A small image diffusion model, trained from scratch.
Model: arch dit, activation quick_gelu, patch size [2, 2].
Data: trained on capsule endoscopy frames (Kvasir-Capsule), 42238 training examples, 77.3 epochs.
Rows from block 2 of a small image diffusion model, named by matrix and row number. Rows with one number belong to one neuron. Each number is 128 + 24 x the weight over its row's rms, rounded and kept within 0 to 255. All counts start at 0. Numbers have three digits each.
After each neuron's rows are labels from the 100 images, of 14976 (inputs lightly noised), where the neuron reaches its highest value: "responds to" is what is common among them; "colour at peak" is the nearest of a few named colours to the mean colour under the peak. Only what is clearly more common there than usual is listed. The data: capsule endoscopy frames (Kvasir-Capsule).
# fc1: MLP up (model.blocks.2.mlp.fc1.weight, 576x192), inputs 64-127
# fc2: MLP down (model.blocks.2.mlp.fc2.weight, 192x576, transposed), outputs 64-127

fc1.344:079139160112120088118112135105111084153146119111111119136094125139196150125104160188078054116139128177176113113129133156113080131134113121128133159111107120145117121128102115129156136141107076
fc2.344:093130066137164152134109104106115100115144114123123113114123133113099147123103118123163169162156111142160116082133159123130117133124113125144110132131116164117127114136139170161131103124114132
responds to: finding: blood fresh
colour at peak: orange; pink

fc1.421:126116115122116123091197142119113147095109158081188139131137106166136135113145112101088126160110121130096135132106135156135153090110127141121154175110125119112122120128146141145133112120087129
fc2.421:148123143133170140142128130142124142117191103080107131108100128108108158091143104175144115110120170107116126143152144137148119108148139129137149130158159113122154157124148116124122171136145102
responds to: finding: blood fresh
colour at peak: black

fc1.9:156124123095128073181119112137078083134155149116143105123142085102122088141134150139129094169190116143063108170153126139126129167092126132128150128119159130094129142105109112145103133113094125
fc2.9:160157123097112121165101129167163112103114118097130127114173115138111150109158133142174155134141126117103145128140143159126161106128148142121109163122125108073118190150146137127137117158128133
responds to: finding: pylorus
colour at peak: grey

fc1.43:139153150141134125158103102151154141145165109101127130097134087083120105108095121149166139123145096125086125109133102095091139129117130178116110152136173112114084148137125158165124120115110139
fc2.43:166080103099121142135160128159134122140097092075138134116131117103100104094133138152103136137204150100156172147144111182085151131137122142172111177129142109153140127124156170107106106104189118
responds to: finding: pylorus
colour at peak: grey

fc1.351:068127119152121123121149106154115106151096128113097105128105113132163072185121096121146109122173116087108096138117147148099153112095130114094138123131171097098101115123113132159153144111124124
fc2.351:113115134112126127155153157149123128140203080159129147205148130132103128206115127144115184124120124095120126165095112128159119153112120150113173149125133097094113078141129108114132095131172117
responds to: finding: blood fresh
colour at peak: pink

fc1.551:163140132141092107104112135139097151120153132105152132119120127152135111114130099135147032153183163167093157082115109109129161118160097147143101111147105168138145124133089142168155123130119096
fc2.551:096105155135094132143129205141154168153120098127131147134124136074164138132113151114100128094147115156139165123130118190148114134117127177130129150097156131130139130140112173124177142139157105
responds to: finding: ileocecal valve
colour at peak: pink; grey

fc1.77:164135130122133096132134107133128103093083105140171142116117101127135081171123091156097093127089118122131103172160104091143156170147106123159131127117170132100147116119155100106142099132079136
fc2.77:145136155103146130142148078133117117129118114117118090140126147121171144130130127125171138177153174149110140138172085122108112108116126084156127128063150147139145152136146141125097142100093130
responds to: finding: ileocecal valve
colour at peak: grey

fc1.29:115160113125119130152129159128112115129091106098122127168118077124122129138158088103116137104165138151106118126148150125075137212077162144126122159136156115087148134134114110140107119102145114
fc2.29:150123142103118109158147122112144122095176086140121185112116147131130128092150111160175101131096098122153087151131150112135139110144175113078126138115152107145131152131137127117118133170152120
responds to: finding: blood fresh
colour at peak: grey

fc1.455:107134116082118121165093147099128193150100136112135111138090108125153150126142136127148128140109115140103152106117130161097147117139139120169119139110148110123121150101132152161141131111070122
fc2.455:124135083100096136146115119078121118131161128100113151129143086139120144122145115100127126138117123059136112126130145106117145142119071081152111109135110082133132091128134055113060112138127103
responds to: finding: pylorus
colour at peak: grey

fc1.318:124148124151165131141167099115149156127137106149088152150137129128079117108138102090161108120138106140067117103102148108117119130068131163153139137136142107159123135118107121138077134126141098
fc2.318:173136097106098180144149100117113120130143110160129154129110119142127119101090104122075133091105153146122110159186111093112102143149149104101111094103135135182112094143116099116130109119109128
responds to: finding: blood fresh
colour at peak: grey

fc1.460:089122156096102154138122115115123138143193174141115103157091134140118135169128101121101114111080171148165119138109160132114120133125108135155140133133171104122094145153110143103161130136129115
fc2.460:115105153140111112124161124065153113148075149111109112146116165149098145109144109137124117132120151121110182141132139132134127099097113106109148108132169109126111100118080084131191104160156137
responds to: finding: blood fresh
colour at peak: black

fc1.306:155144162107128105153147126100115096125132102096148159130176162102135135109112107117110139104127172142105133145156119166112130127109105127130164120145139146116158126133132113191125156115145108
fc2.306:122159147129086104164116120130085114116102100122121155096112111124136118126088120149117169131126107152149133116095115146137134161120093143149127118119103098093139102122140180122123130115170112
responds to: finding: pylorus
colour at peak: grey

fc1.72:138151132130136111150157134138121140124135114154094170151124179164136096144165127103115089084124152143141116138118119119106114090144124145098114134167158102146124103149123110093116037138165118
fc2.72:123140121166111098122126114105136126207185143117142138134105130116089107139149118081095169165151123130105121105145127154147121137148123116145126107112118146148146159135136091141151106158147089
responds to: finding: pylorus
colour at peak: grey

fc1.405:145132120095138128105131132103116142195076142105146158116145163136104163101128158090123180084103130154098111102114124105095107144150129083148109086123112092112127139066110131107170147092119165
fc2.405:101108105186140129151171102101107104107099100126113091123119088107145155153118133118096121157146156129139129140052142146128101130119110088104125147142143157075133106124127114135105132119116101
responds to: finding: pylorus
colour at peak: grey

fc1.293:126136170123044081130166160155120115095106108123142120100119123124103107151127169081165107099057125125120138115141141161062132122103131143115129195119093113121130138112183126134130132132128147
fc2.293:090122131158210113142151129131119130119142116125147132147194122112105115128125157141100111136085132172151139130151102122178189097134143124141147165103129102160134087121169131136119134127127143
responds to: finding: pylorus; finding: ulcer
colour at peak: grey

fc1.505:141090115119141130159128106116167130202147136134109127136106122112141155141136106141100128126123096125142118146179120095199114117130110102115108122122152102096139108139116128138127123093157119
fc2.505:130144115110142110133126157145106155193089126169147082147117122141126143119114105094093089153136145182139170142124114093124130113105095159131145111166146134165075079125117127141133146047142141
responds to: finding: ileocecal valve
colour at peak: black

fc1.0:146126104107104140151133103139096102153115116119126136163127120133149121178160190107149125109066106163103110122125114126146101080119113139157105108128141101101101164199129131118150156118103115
fc2.0:139072164109097112078115161155192131141080141144134096111086121131175120147166080119137080108150126122146167192088135128108094166175102134128126101137128144129155154107164125136150118105136128
responds to: finding: pylorus
colour at peak: grey

fc1.165:101123169183131106141137068105104121128135125108098111118112177118094153083130092111111111143106121073144126132125149180111145113168159096141160123122158151125097118141098124158121138123144126
fc2.165:095156116136171155139142113121142151143126141122106081090143157084138123125111143133129127166122108131155204100132132138145152137134125131093109180144130074088133145136203102121128076112068129
responds to: finding: blood fresh
colour at peak: orange

fc1.51:128142111079152129119135080209153140111120144150075134085140154120138151164153094120122137144138121099141100128117149142144089104112139113137152161129135109098154123124119109141175145110138135
fc2.51:156136166107079140109130177144135100115121121145145108153115138121155119175151100144078154142148136164072135174121137124173159170140102131202106124123138087152155145148120094149117132112121090
responds to: finding: blood fresh
colour at peak: orange; pink

fc1.27:139073142157087113105122103133104108165132118121136114146126075121118119107150124142119108178155111131070146107118148129094144113134102164152076105142159150129118139083145130124105096170115112
fc2.27:120111133113120168071093114128161137113101092157130095129129163149110132142178154106076129103119118128119115150136129113156113165162162119115175117109151076094137144135123123122145097071190125
responds to: finding: blood fresh
colour at peak: grey

fc1.235:131103135108117136123086137123112113159116107159087137139095147142152177112122127116132120107162161123095169177123114095152127147145140123124132071118107100137133145115115131093137113121135138
fc2.235:097128118124134135121075134115129132110146145162102125077174125116137139116181098108144137114147120154136130137128130137118084146107099089090130092111117144174129123130129120141117130127123138
responds to: finding: pylorus; finding: foreign body
colour at peak: pink; white

fc1.230:179134139100142125158138127133160113135117146139093142116156121118112151133172167115166101120145106067094133077147136131080157119073132110102136160147164134110114150113138133160122107136137151
fc2.230:141156089167105164210118100093126147137126123146159149160105113118141107160120113102134134097116120149116126128161124135084153122126119144124128112150150151122077073139138118152117132134121097
responds to: finding: blood fresh; finding: pylorus
colour at peak: pink

fc1.380:102121123116124114086149070110180095097147122122136074151113178142136122114100092148087127135118157107189111101114091143121123094089122127125116126140173084128111088141116101159151158124137110
fc2.380:104180104152130132127121106106128107104108107142165166137099147127123120132104120098118106121086134170084123138125114109124136114119152135118123158134139101070128135138159175139161127119165115
responds to: finding: blood fresh
colour at peak: black

fc1.299:130170149144094137097163132116144143131104127157138109125111051152105140130136139171132129170155097122104108164109128120126117138134136139153086100107117119120121140131126124115145166099099113
fc2.299:163096113147152184121137113173131090074134153136107129126161130113126114099097155155128080084115146128100154146109089095136135168162147126152133097143119137119160123124148102107121149126083173
responds to: finding: ileocecal valve
colour at peak: black

fc1.569:110129157145125185071146088074137137111145106150111106127115161130136156129157092132132123159088114147107120145110127137141138118104068114178124155103135121106106134110085113122115133133157107
fc2.569:099128130103147084104163114124166101149155099185131131127199106104104123128086089112144095093140138121139162126153178161135079088078114152131138121164120119113128139101126140112205133122152136
responds to: finding: blood fresh
colour at peak: black

fc1.294:092134150114098157142134145107146116132129130115153154140126118107112125164114121132140126140130114112117146133120124117134113106119102144143102139124120082154148162138111121090085106103133161
fc2.294:128105078133121125094100125103150110131143104184141151051110121116125131118114117109115126152133146165085160141172129147128148098137159122153110112115124116126110118139107100142162166128085110
responds to: finding: ileocecal valve
colour at peak: yellow

fc1.398:110112100157154075181138136091105121122122106144129088159126095132133106120146136098101152131149129117057144110119087106109103098146132102160116143131139150112144161112131149144141122100137141
fc2.398:123126108093064146184110138084139144138130118111081126114132097155122128099104151134144106114153111123083165146137136097080150132119148107103114139129096152103110109101179139116105149143143095
responds to: finding: pylorus
colour at peak: pink; grey

fc1.420:160120102133099130154158082154129141126103107113122144223117164124111151152164114129147145134142122143155128069097129161126084160128113161081110115149140094179112144117152092099114120129090150
fc2.420:157163167084124128140115128123094136167119133157109106109137130143158089122123132133134094135112147141101083161125159130133157121161155116124142163139155132157125128119158124096159152157158135
responds to: finding: pylorus
colour at peak: pink; grey

fc1.60:101096112197140103111131104139105140143174134085125139157122145120152118163152089110083117166140133154167092114148163131162168135078092097099143108128116167152094140125074111104138119122152137
fc2.60:116069139130102136134115128099167106152100153158139129113134176112127118154081112126152124127168122150160155146133115122132126104142151127115087160125128128121089125122119137121118176120098182
responds to: finding: blood fresh
colour at peak: orange

fc1.484:167129098132131122127167130140147150130162145137086105173091116131146096127163099149111103077100138116124095142117079141152118113140141161146127136092158156183147123129122107083187149125151096
fc2.484:134130129119115162069079105139166153124130191169127146118180147128161149148152122160128144164136105102151122138113155144119124094111128098094112133106111177109121134134146159112109147114072141
responds to: finding: pylorus
colour at peak: black

fc1.260:134199138129180144103121092157109133121144131143129112127070126090119107159102095134133150126147134087133129177077116113172119119091136052108115086124138128126100146146157153127114120133154142
fc2.260:117112142120139143106146074116087116123127122125071102164130119115102117127109140130093096147130151110138121191102089103108136118124145104101139075137134128123127106154151108163121116113097121
responds to: finding: pylorus
colour at peak: pink

fc1.262:138067144127046151104139106146108138115131132132127107168141110087136161144134160112123139079115142110067110091122162126071131112096121122105110161109148166143160127134133092111129162115148113
fc2.262:154071133097144037127194163112094104142150156117067114111127125161135126146149133143120098151148116130143166119103149125150129143148119139146112148135171138118150152123198087137110089131153163
responds to: finding: pylorus
colour at peak: grey

fc1.17:144134127108121111103157156137125110108105153133109099109113086145121110156156142134111087105092123149144153087115129128137111121117142139138139138094188124155133149082144064178115101138160140
fc2.17:157141124159125114137136161131108117129112111130142133131123107094114115100128148091110139168150102159161092115120110149104151105127112130118134120094154122176107118119138135111136150120155141
responds to: finding: pylorus
colour at peak: black

fc1.89:152151118084133151130108096143140101113154105082188135133156078159144110122190105149085128133158112165153144143133105097129080110083139088130104153184159117142085112156161144101166120102095169
fc2.89:163133087090094138090122121140182127163124130171186111140111166107137141135139122089124094140136063160149132080148108128085167158123120099141136123143163124105126122122133126124149132154115111
responds to: finding: blood fresh; finding: pylorus
colour at peak: orange

fc1.36:122128136140112113144180130112107127141153104130157109100123119169139089128132128137133106145092170136126115142202133122145139124142109177139131141188166127092164101147108158103167148145129150
fc2.36:131140133162093118096163154129144160110111101101154139095183119121148157110177134142141100141167100121108150135114091111078137142094116151137095099101136132112114152117120073090164144174112151
responds to: finding: pylorus
colour at peak: grey

fc1.198:117109085108177124103129152076131085142107118144134133149169142133206161110107101125109096168118139159126094116123153144145143152135123125103116118143160135103118165122123120157129142111148147
fc2.198:141089132162156127150152116117133158136106141105135134168139194116149121141094141119142142102152126127094139124175136120137128129120186103177161127140123101147171155143098079111125092124142129
responds to: finding: blood fresh
colour at peak: orange

fc1.275:095140146169137138112156104117104137117153120142135116128135137122129127094133092143124170158151134097129095128126111110114032134105181090096147143163119124121126112132085106116096136115117123
fc2.275:099146082118155197129121135142178130105132133174116151106131120119145121147106103108083150134103117129138102139135119135162122148148107134144133135120106163136104135138147132108153119109110101
responds to: finding: blood fresh
colour at peak: orange; grey

fc1.8:079170139094132160087107122076118131159118127131145125119137095138112142132086078123177136172158122134136084130106145136130113115072169082126134151136132147141124144127113098107098138127109135
fc2.8:099123107103130084122096113090102156110147154158137170125151168077134125152142091114107156095122126146126138079129145108177096139146157086073156170137113095109127095141156142078130050108132149
responds to: finding: blood fresh
colour at peak: orange

fc1.156:111152115151140106092116085143145131134134142146106145138122113118176110130119112140137128139223111126106121131134143117097117133068120111092149101151116152137125128137133149156152156097101135
fc2.156:091126137148166142129160152117139105104065094132181150143125148081149118105154133113122137175115114119118109143125129169158119084114116118119146183098134081147131077126125130130083127093134128
responds to: finding: blood fresh
colour at peak: grey

fc1.379:123107107169135125150147135126123123112155100158116123130155067115124093101124142132084125100122127122128126159153120075083154076105173117164131113135134119060113099100105151137110077118160105
fc2.379:119106133135133143118104118150115128104151133171114132147132150080151150162171130107071126103102137119125141159148082120081142101112114130121156124143134127129141124119124145151146139026143110
responds to: finding: pylorus
colour at peak: grey

fc1.452:125172149142129132132118132097135112113152097156144099133117135101135127096129110126136116118210128147103148129163162116174111119136129130141119121149127114122072157106136159101148131113138132
fc2.452:122133119038144157142136166126129137152121126075122118114087110118099091104124123098186129140116106147132120112091178134169149154143120128187142136132140198154086119151127154157138121128129117
responds to: finding: pylorus; finding: foreign body
colour at peak: pink

fc1.221:115114143139080134144080097105139143131132110093125132156116174119136155142152121100136114159101107113113103138219092140152101128132135129111135152123101129100136120123134163117141123146107130
fc2.221:083125137123116106110126086126178200194134099137148157122168098164103118136103135099114132158115164138109146156130139144151158098148105117112142128114124091106152129117142108116123089138123117
responds to: finding: pylorus
colour at peak: black

fc1.517:095159113132118122154134141152137093075126126068128134118134110136115143179119091173088104117148139134119095167131150106118172127131153118093112113128112150132126128111139066114108155147102161
fc2.517:127173142133132162139142124141142108169143159127140129176122110149129128131147141146143149125123124143160119136183117124166077144113146165158160129152151103137097075103165117123123100125144137
responds to: finding: blood fresh
colour at peak: grey

fc1.205:162151127175129102102135159140116085097124144121134098157146118125103129188079111135173141168153148098167092109103155159168089143100123151120147098165184111127102126112135143142118139121080106
fc2.205:134134133095110137112177121132112120148158134125110109121115154168172138127105120132126079128076116109136112179145119132089106123115163123121158120138178146109112134137104161134156071146117146
responds to: finding: blood fresh; finding: pylorus
colour at peak: pink; grey

fc1.333:122108134177137100072140090117111124103141167160124135136132153125149159123076104138094166139085133139152108119125140179107135143120154149116103092125144141125151131153097143155148128151128186
fc2.333:112090107128092114063147158142132135131152147128157176086155053156115124154136117117116154128156117123105131120130120137155140097115123107075179101127157169144144117116067148130096101138106127
responds to: finding: blood fresh
colour at peak: red