Rows from block 5, named by matrix and row number. Each number is 128 + 32 x the weight over its row's rms, rounded and kept within 0 to 255. All counts start at 0. Numbers have three digits each. After the name is the row's rms in percent of the matrix's.
# ada: adaLN modulation (shift, scale and gate of each sublayer stacked) (model.blocks.5.ada.weight, 1152x256), inputs 0-127
ada.480 063:179136168158102089120122129086119119156128125137092175152149148125142155114144177110142100114116135158137145185131138179126119106122109165093136130159143060103120122096114090146106152149194111108138097150108110150122105115117119138132137127108139055105054144078130133178113124156120255169133091134124131175107099114060126142129135156150155104155141173142120139109204112149121195162147
ada.481 087:144133073113113145153113182146139103146102153059116174137140097133118143111135212142145161054152163135154075085163150129157051135079139133145083088120116179143178082132152142163097186138121075147104136103081131090129105190124076141169079096145139080111149152149102105093164102135119222162136152119170101107148113149097145150220113171179125202112170120124154170145139092169079160106107
ada.482 131:106128098164085182077107197154153106131112117120170148127148117094114163161097097107150154160132142121111080084059099116067168130130176107115103088091105180148120135117142083119181085148200108129129121096123156135146104157133134170094085158050132095131112117116150123082163123102133106147156093147178157135145113105107136145149092047141099049105157139081122086157094111099161129133126
ada.483 084:115152211171104100151131148130154145128134098120130087162117155085115113128111110201150129160121149170121097150079146103138134113125099133080171109150156115093099085142170107138071137155107113038136088130101080186141135082105140144162105116173086063110125137076182138134186152179141000136117130172128097137105121091122163155119117153135107133138156114156130138155087079177162118115140
ada.484 110:137111090168089118145111133114134148090109141139150130165085128138130135149122143134153118183091128172133148146067130183149116094146125131135116145068147122134176132171100148116125127138227116139146126114156181187133129133076106131160111088094193065166099105127121172175121146136137181149124204046149126153138162198125155154126155166118131096097125172162162110163132116115152144101132
ada.485 128:092124156115112105093170141185100062120100090124132133116138133148104139166140097148109111161096191183162146076114073168069151142102132129101126097162111092155097100117153129151126176145162127137151089136127122110056139164144093115082109091149125081159172203108170158171109123151132255193107154146163154127145176183132149101091124132130166146119123128084130142156097130142108158119180
ada.486 102:106119106127131149124162103152115115083125118171148118123085095146117099076096123143127117116160082101129122126132116043116135129103113136113118156107147163106147141145122092118132165085076136177113108124120152110120163132137135140131153114128144240137166128211149128132133114136119000129123171089080123136111129127114123158172138160170106123074116113095132096085124136123109094118139
ada.487 105:129086163084092163124180136114098133117170067056131106091098127164135122165156127148075085184135142121144113117110142082130120091072211092126147174115193146163111103147125151138159074057115075193110178156120115088144187139069118095089142175139117117146144119080182150190176096081133159094113140127102124087143161079123108115081069119132187143092131133165148134125099156141133076142109
ada.488 089:106135154178134120111135085142160098093162053087155093107186063110111109199092131107115108079110069217135198192103141116149116155160141145147139126137151055104173120186097131126164085152156160141170130111089169142188138161159154178122112122116212141121139137179110139126109163164116207120108169122128127163134163109115172187115122170128145151109144135107102171074118102141121055128164
ada.489 092:156083112132067101106170133109101102090163126054118119136139117114143157131134166149148093093142151146129114170091124120132136218129095117131102113091126137184148121108118063122138087131048107088074046170172145140122098056109195126105190141097160101151098158169227139095054108108142124165165198106091130146164137161136145176089115167145134106155107099094132155131120149132152123163164
ada.490 082:077118123164131169154115138077147106121168145129096159134131087132133135170134096085166079151135132202140181115083128156110111131095153141102163121167118059144137108147129117171151070136132099118118133119099134142117106135157108150151150117143130147149116138096151129162170187130139255119121112124137078080159147145110130128141095145169151162134150147143058155137089117109157079115132
ada.491 097:094159149075093134102155141167144134099114124089129070082191156182140104128133111110138147181105058085116151083105128146128080120104099167161140091111120160130157138123106134099170081093135157129068079116199089163091096126133130119220113119170066131114176141097055140176135104158118198099091095083174128113118118113089086129176141159136098164143158128081108104149082161128100082125085
ada.492 084:134168152162112153099130143109082116086092064133169119135172069114091124147122075109068115159136122194114157121134112110068144127120107159096170155099171117120113114109143110190153085169130142118099092202110118191151135115117129110144145139099157231108101078123147098129068159133130145101134158143101165145117122134088159179104179153091122129161119121154120147170102097115139136144155
ada.493 100:175178092165095147083173127128134085084129127152114091134118089152074136153208109121148179127114141061145149149154111162147160244130151150136131105131132135131127114129059119140117167112183155205162135097110110129127120089108150121118096131119110207081088186160174139132150179164130209073161135121115188139097106164122164133119189138183105089140151153162161204118144164150113131079131
ada.494 087:131158080113154140114125100128158155192111116167136138111104149120125131085125159060112125097123105072145088119130114116125126144174125136129112138148077190112080169161188137092129194105120094117099127097178144071086130105130138137152132137161104122121138120155083196121104037161140000116126114102166131071168119122167182131145114121137136131140133123166120110118194166117119124126090
ada.495 087:124121112160137125167178092131140187159105129215128130125048153132173098186114150103132151133114120086150116148140129156061136147118153146118095111108142141178083109181083140111148170085149118124150076132122133123095173146120118065155076136167138147093150155111093098113111140120182143151087114109145107102110144140174069174144086135167112133162145114092176134168126099064079170173107
ada.496 090:133171140113186156130158163085128099125148132072092114107120162102138132112095083158131178126087156209188120137121127109168148178079071070127130165125138156122151082130167074062144096161107127089115108169089149179109122123132154175112138104154159045102110083101139106099108136104115079135062111122160060087105118112075173125101212113116174175107082173142167134105124059126177111122180
ada.497 092:126135151145159076147101160110100125162120092080114132128137115139148124129214068111145119093185108156181166132084129119142080144121056153140096106135098109120119107125145104135132132193142124144145069144123138116156166063144098095128152112089166136139087138049085136097128113128127255141181089138188139138109166104072196132098130098104172122164156124109159129161152163116127114168167
ada.498 082:094163131131040135130092134149136117137159090237125133124184106193139096137151177117150083121134193045115133118120120184127128143123107130170089100150142151166109155137127118084110139146092116141059128117146169068150137106097120126146103119204062216125107161098123116138119141109174165150111098087156170106142143123157120095098123109142093152167144084120172157130152106125131107111111
ada.499 089:178155183069144136098102124134132161064127102128156125096129105183092135161092130106118084101089080159132143145119134124093156146180140087097149093121130142127150123156103085166123151161160127126104126111144167097177099147151192102123133181155134136117071139146155146098138141163118000201133125167137101155163126140097138151094120141084173143092141139145109149139069144167170071110142
ada.500 113:106119128190122168122101094085165131105132134122187124087109167083167118135107137116171108126146131203112129151158119105160178146143152198138069168157054063194130090145104160165138143178115120141097116164101079169074094112138118134093122174196164117106105157145085128172171069119184226139182152111179173157138169102094093118111068131116135125105124158160127091150118134104153115110148
ada.501 092:122070143172133062148141156152089150122141127195155104182128109119104141163115117060105089128096082067149149120120086161122117136071110148143062095096152171180123176103109082156162130100156115098133143083164101105146170120139094141134082095156121099156066158177116141116181114131093102114165153101135147088131134137112127091154088069137154166144117107075120182106107074183145152063102
ada.502 084:129151150116154093138141165086142086087110094096105105126139122164108095095117072107041058075195086140110099127118162081109188119124076092083106086146147090112139171086152036088143086138144124092086095134145104122168119122099150105082179096099129164147122083117165140141093167099140036152129169102096156149109116137098084178168108162147156101163128037116139164145114109137174112098107
ada.503 103:111130147169090170127143159112168136150169136106171121205147127070126127116047113126133123109170143106139153144117115109115133113120186162074116132108148145096110162175107043135148100150156101135131125131146103147113131143064101152146093117061145082097123222181110121189128100092073121129186118140128130098156105107068068126108123073140158168148134161174161093148067071161173135057161
ada.504 106:073158134173194118148101111099140080094146141197111165098154094115178120110140113100116066106154165179139140168151163130113188157159099153090129132139116123068125084158176124132150124155160189115091148129174103140111061127096092126130149107173114082188082100098188095109087137135109122194157160053141105153070138163070098084068107118099094142103116113136137169120129083159133132082104
ada.505 097:153111109138139118114098135179161083123111033154092083127141121107155145149130160129145135142133083205129182119147114089116141162146124100109146160082113030110101101167194152153146106137110107169094124120119082147160118106188137123188084105069148131160168111130167101164152153152107142118113145139102127129108119138072076154164192156123128102147109134124118126099125062198123092154091
ada.506 100:154103154137122149170094137121147134189136114187026128152164133096179138078185130086127065148106121021126099120111099142123067100141082141121108142175170122163156120132168115102229163146091125180148064147135102146096175110075139156133136097098181215101126137045135098131095122161155144126110109147162111114096105098163085116157171142128098086159158123136143105122185142069100132078139
ada.507 099:101156132149123126170107103112098127167201098178182147133077170140152138124128143152044121132125102244126113116137119149139132149168160058164098106158131094134153125114116145139124057087078158137124131148096141065111146135129107144201129139164089201126109085088114141119075157110100083177170130082121114138097127149082150145164116149122173136175152132132166069184081102138141140156133
ada.508 105:143128137077109104131124164108148140127162145121129133125213140145108124129122105127088086099132125187137107146144129102105070165119114185133132121139137157141161170096158124155099212152128167100144122130111148154154115141137127150167163143140161094144170135111151155155121096142160177167127148120164186153135077169104192102178235122156088117138038136110112146141138146035126134108130
ada.509 053:126106126142126101155150153138089102124165157108172144141154108133148125169091136112124106115117150164138135125113124148130110111181110167083128159120141098145132078129125124136173149163140140129096133124138135127148127139149149061159143070197137000150126124093140096136147111119143255135141153118138113122104128143082115124089145115139127141131116094067168149107158141165150143140133
ada.510 098:106114132111118094115143094171153185125144135151134087097132126082093151093164133103118127136180137154154079107086137108122135110063135120109148171170171114152119115090181160095157161176121137128128092142163139150112129123200106179111146131167123134197133091065175115133117208168175015101136158098086192125172170194113105151141194129138140128098174093134114150118086183173114145087143
ada.511 077:102150113092134134139154165103138108143038117135123113144122114133140129133130129171150124143149110110192161112084140087078135188122113124114213096169170104098119113127173159149103123145126130135097145127158135169111133121200195112139114084135103180143095147127153113141093118128112077103160106198096108128191154132059129079070197186087163101109132180125062169118100176115105101135164
ada.512 063:113166152126084141094128145141187121143126101121182108109126139155111122105106121175065192123148158084111076139127169102176166171095124135134103155093129136120133168150135134057116151126042105120120152110154149116124210101099111137137125174144174230096179107210149162129103123086120002105156120167122161120121130146127175139162145116093113145131161106149153094159098144071118110086113
ada.513 086:125132090098156125145075088143157182150161165080091110141108111161101132160166215134141115106071158197109111105104148152093108134135122116102100108129121174112124133133095147122125210153077170156139187102159170075141158146129096171088069154083123095078150139108113124152133142135185195140058152180145142149117111132158191101176135111131120098142132117130138046102156108121146077111136
ada.514 109:138144146102139148158124136118052140077123127196113112126109153110180114171118118120073166136159153145114123160108124087105138165094108109140085159090117115113093107123185138135167119086137159131146128153131131109124152145088119154138157135102142166121150088180136134105139139133126109121148125131110131146167170108159147160095152132171206140184076067107076146117213081142140126134152
ada.515 098:100169151118131099142094055062170123142124083196076170105114078166151095119136151112096102126139119152162131138162084151197133118158204087169138067139113062146081129132149124153132146165140095100094148146113135127098112170089090165130081139231132166111094089092125173093106138129128007152119136157084093159111098103135144168125130114162084098140170112094131134048159091152097073119076
ada.516 103:153105151110077178080104132157112117136074155150096125119055111105057145123135153133064140086135162040147114093170161162127106152123088183131148187132136173121171165117062155112172178128085150186160114139174173144123161126157102097149120096096163200163118103132125150134108135096148170084126147157095166146115149102076130092211120085099110167149156162169120136145166134164205178145229
ada.517 099:084159166085164166131076114150064171146152146173106142126126183057130144125120180148154149170169143094141076125132117156115139135098094146083059136178145154118166135051150118139143112112108152117156078100105102105101150133161087114098094173165123194108110119099126152099129127179134126131117140153191163124139141143146140114189116138119139095129120154144100100108146102113124123112069
ada.518 104:129111110097088112127102133160139145132100098176095135074114185100113123141100113136130142122030096145173151159131100133057123162167080128122136138148146141073074167187177141123168106108112125123109074135175151182159146176130168194103126106095134158150085096099130154097099075101156075126112118171101182157095100133082109120143135128148140145158130070140064152129110138110100116161191
ada.519 054:103152126107117140105122125085168056101064080144108153119114184167047101155136150130183134137152132053104061143147140054139123153077156219128129072134112186096104150166123156074143108112136127140147151081145132128094141157112135172119124156074136244080185077110166166104144090128101000081153125165135148134126113124138139143128126098116121103141153151130113143126131119156112104163119
ada.520 097:133176168105106092077136173132143135102077125203128137135126153120126154129132185136128092148065143082103092153086097209154213135101124122061142106178102129137118126095145190092135146109147127114099101159138138196153089085148177081081134099181116188152077084141128145072078134127137071100142084105131082157120151123141158153103138111093149085175115091083127164145089121150167168083120
ada.521 100:103120125150101132135133167125129147218171177102133111099148181138153097131143065128147180110196112226120149132131129175126121118154107200147121105078117178177103140173178087188116104125115148153148172127056105123132076146191080151144078152118130026166165122104120116134227123182149143168099135135133150122126168146137112175140091127149097111108157104121105135136128126148089076114111
ada.522 114:154095084121093119061112133136103109095052135116128164161134167147105103115086148080162108109059133069139062134142131090143099127109183139112118121176061186159100116120121122103151138155120122104129107111105082110114082079156114106167102112086134203110137155123173137155162147135173226132126082082105142110119129174095132078061110080112117118122190088113137064096122110117084107132150
ada.523 097:118112122086127092154106101110159093086089162097195071076136155131177124172097107113173145145146177187125145068160166061120112104098095137152126102104138147134179162181143204127110142128134128104124110106098098150070149165107152154114118169125101141099195229109070196102161116122132182124118165103156120125165113153162108196060071119128122170098170076133099119065118156125141066119109
ada.524 090:091099098160141195161121168141190101111102190059147100180157131113149125122118129180092123189149131181158163137107144082088109144037120156161170099113115131083155127181088135191138138194157124123150106125150147116115118138174121160188077099156108019151148086189130145206135127138149158184125137090131109142129093151127122132086069144149118110141103172089133123141078159134127088135135
ada.525 057:115128104146161135168110126147114134122073147102141099126107096131118164106170094179159149113179115099117089146100155080143127144141118148159103135110143168135119135138123145125129127130104135159118176124123093120158114145109125161112064056094106254130160114144100165095187104172126000125152166162102184093147147088106157076158091128129094133123111119105126129173121141133088082111151
ada.526 061:147121121140117156129126115121146117121086156094112120171103136153129119137158062088080139128135162044085105091141102088132094111162133065141125139175149189143125159117126130059133127113081171078114153048116165120146129152122155184122099117103129249115177151144102174096143084135107000097116131168149119110093139165144163145133107128105110135119122122116123099108116118145126107116134
ada.527 100:130154075139134079102159127138140189155084137090128112123130097126059183079120069158197210121218142087157119112183181062121161152127089122178137157091168124174101117110068182105075080092134104137133135150165189076133122116089087081141106160159060091155119153094206139176170111100163110123172135087121130104137137042151159166106135109151122129154068112140128063165156139082188126124162
ada.528 085:123145128133108155130133150158117126197154176161119098104100126138142144135103136159156188126129140041145151043133125161116107126155145165147112128116091180127100090131109114136135113137152082152168145058089136074105179092107054074134099144209109223140148144140066130138128062119125185124128120120161105088137128134152150175139056082120140127174148153136176096140190134127102134097110
ada.529 098:081151183110151073095196123059080117066149096140131119094112088093062095110144060103098069108094112133147140161146115121107071130077096088121169133127126096067146144088145108134093068145186140099146095159106148191059108112096171130127121112135091203163162135121134130142163146112127100182104171152069196151112119126145204093110104122110102144128168149080124186110146169164194113141176
ada.530 095:121094140140086191146155068125067156150126201068169154133121100127130132148134106112138160165145117145181150096129140136111105155080125159165106113147090169156103200165167146125126159159171153187121131133131156136116112160135097175120106152100123068139088175111112136160164109120184255150147126125148178093198106103162150135126088142137103129129143132131120086113174048122215114128125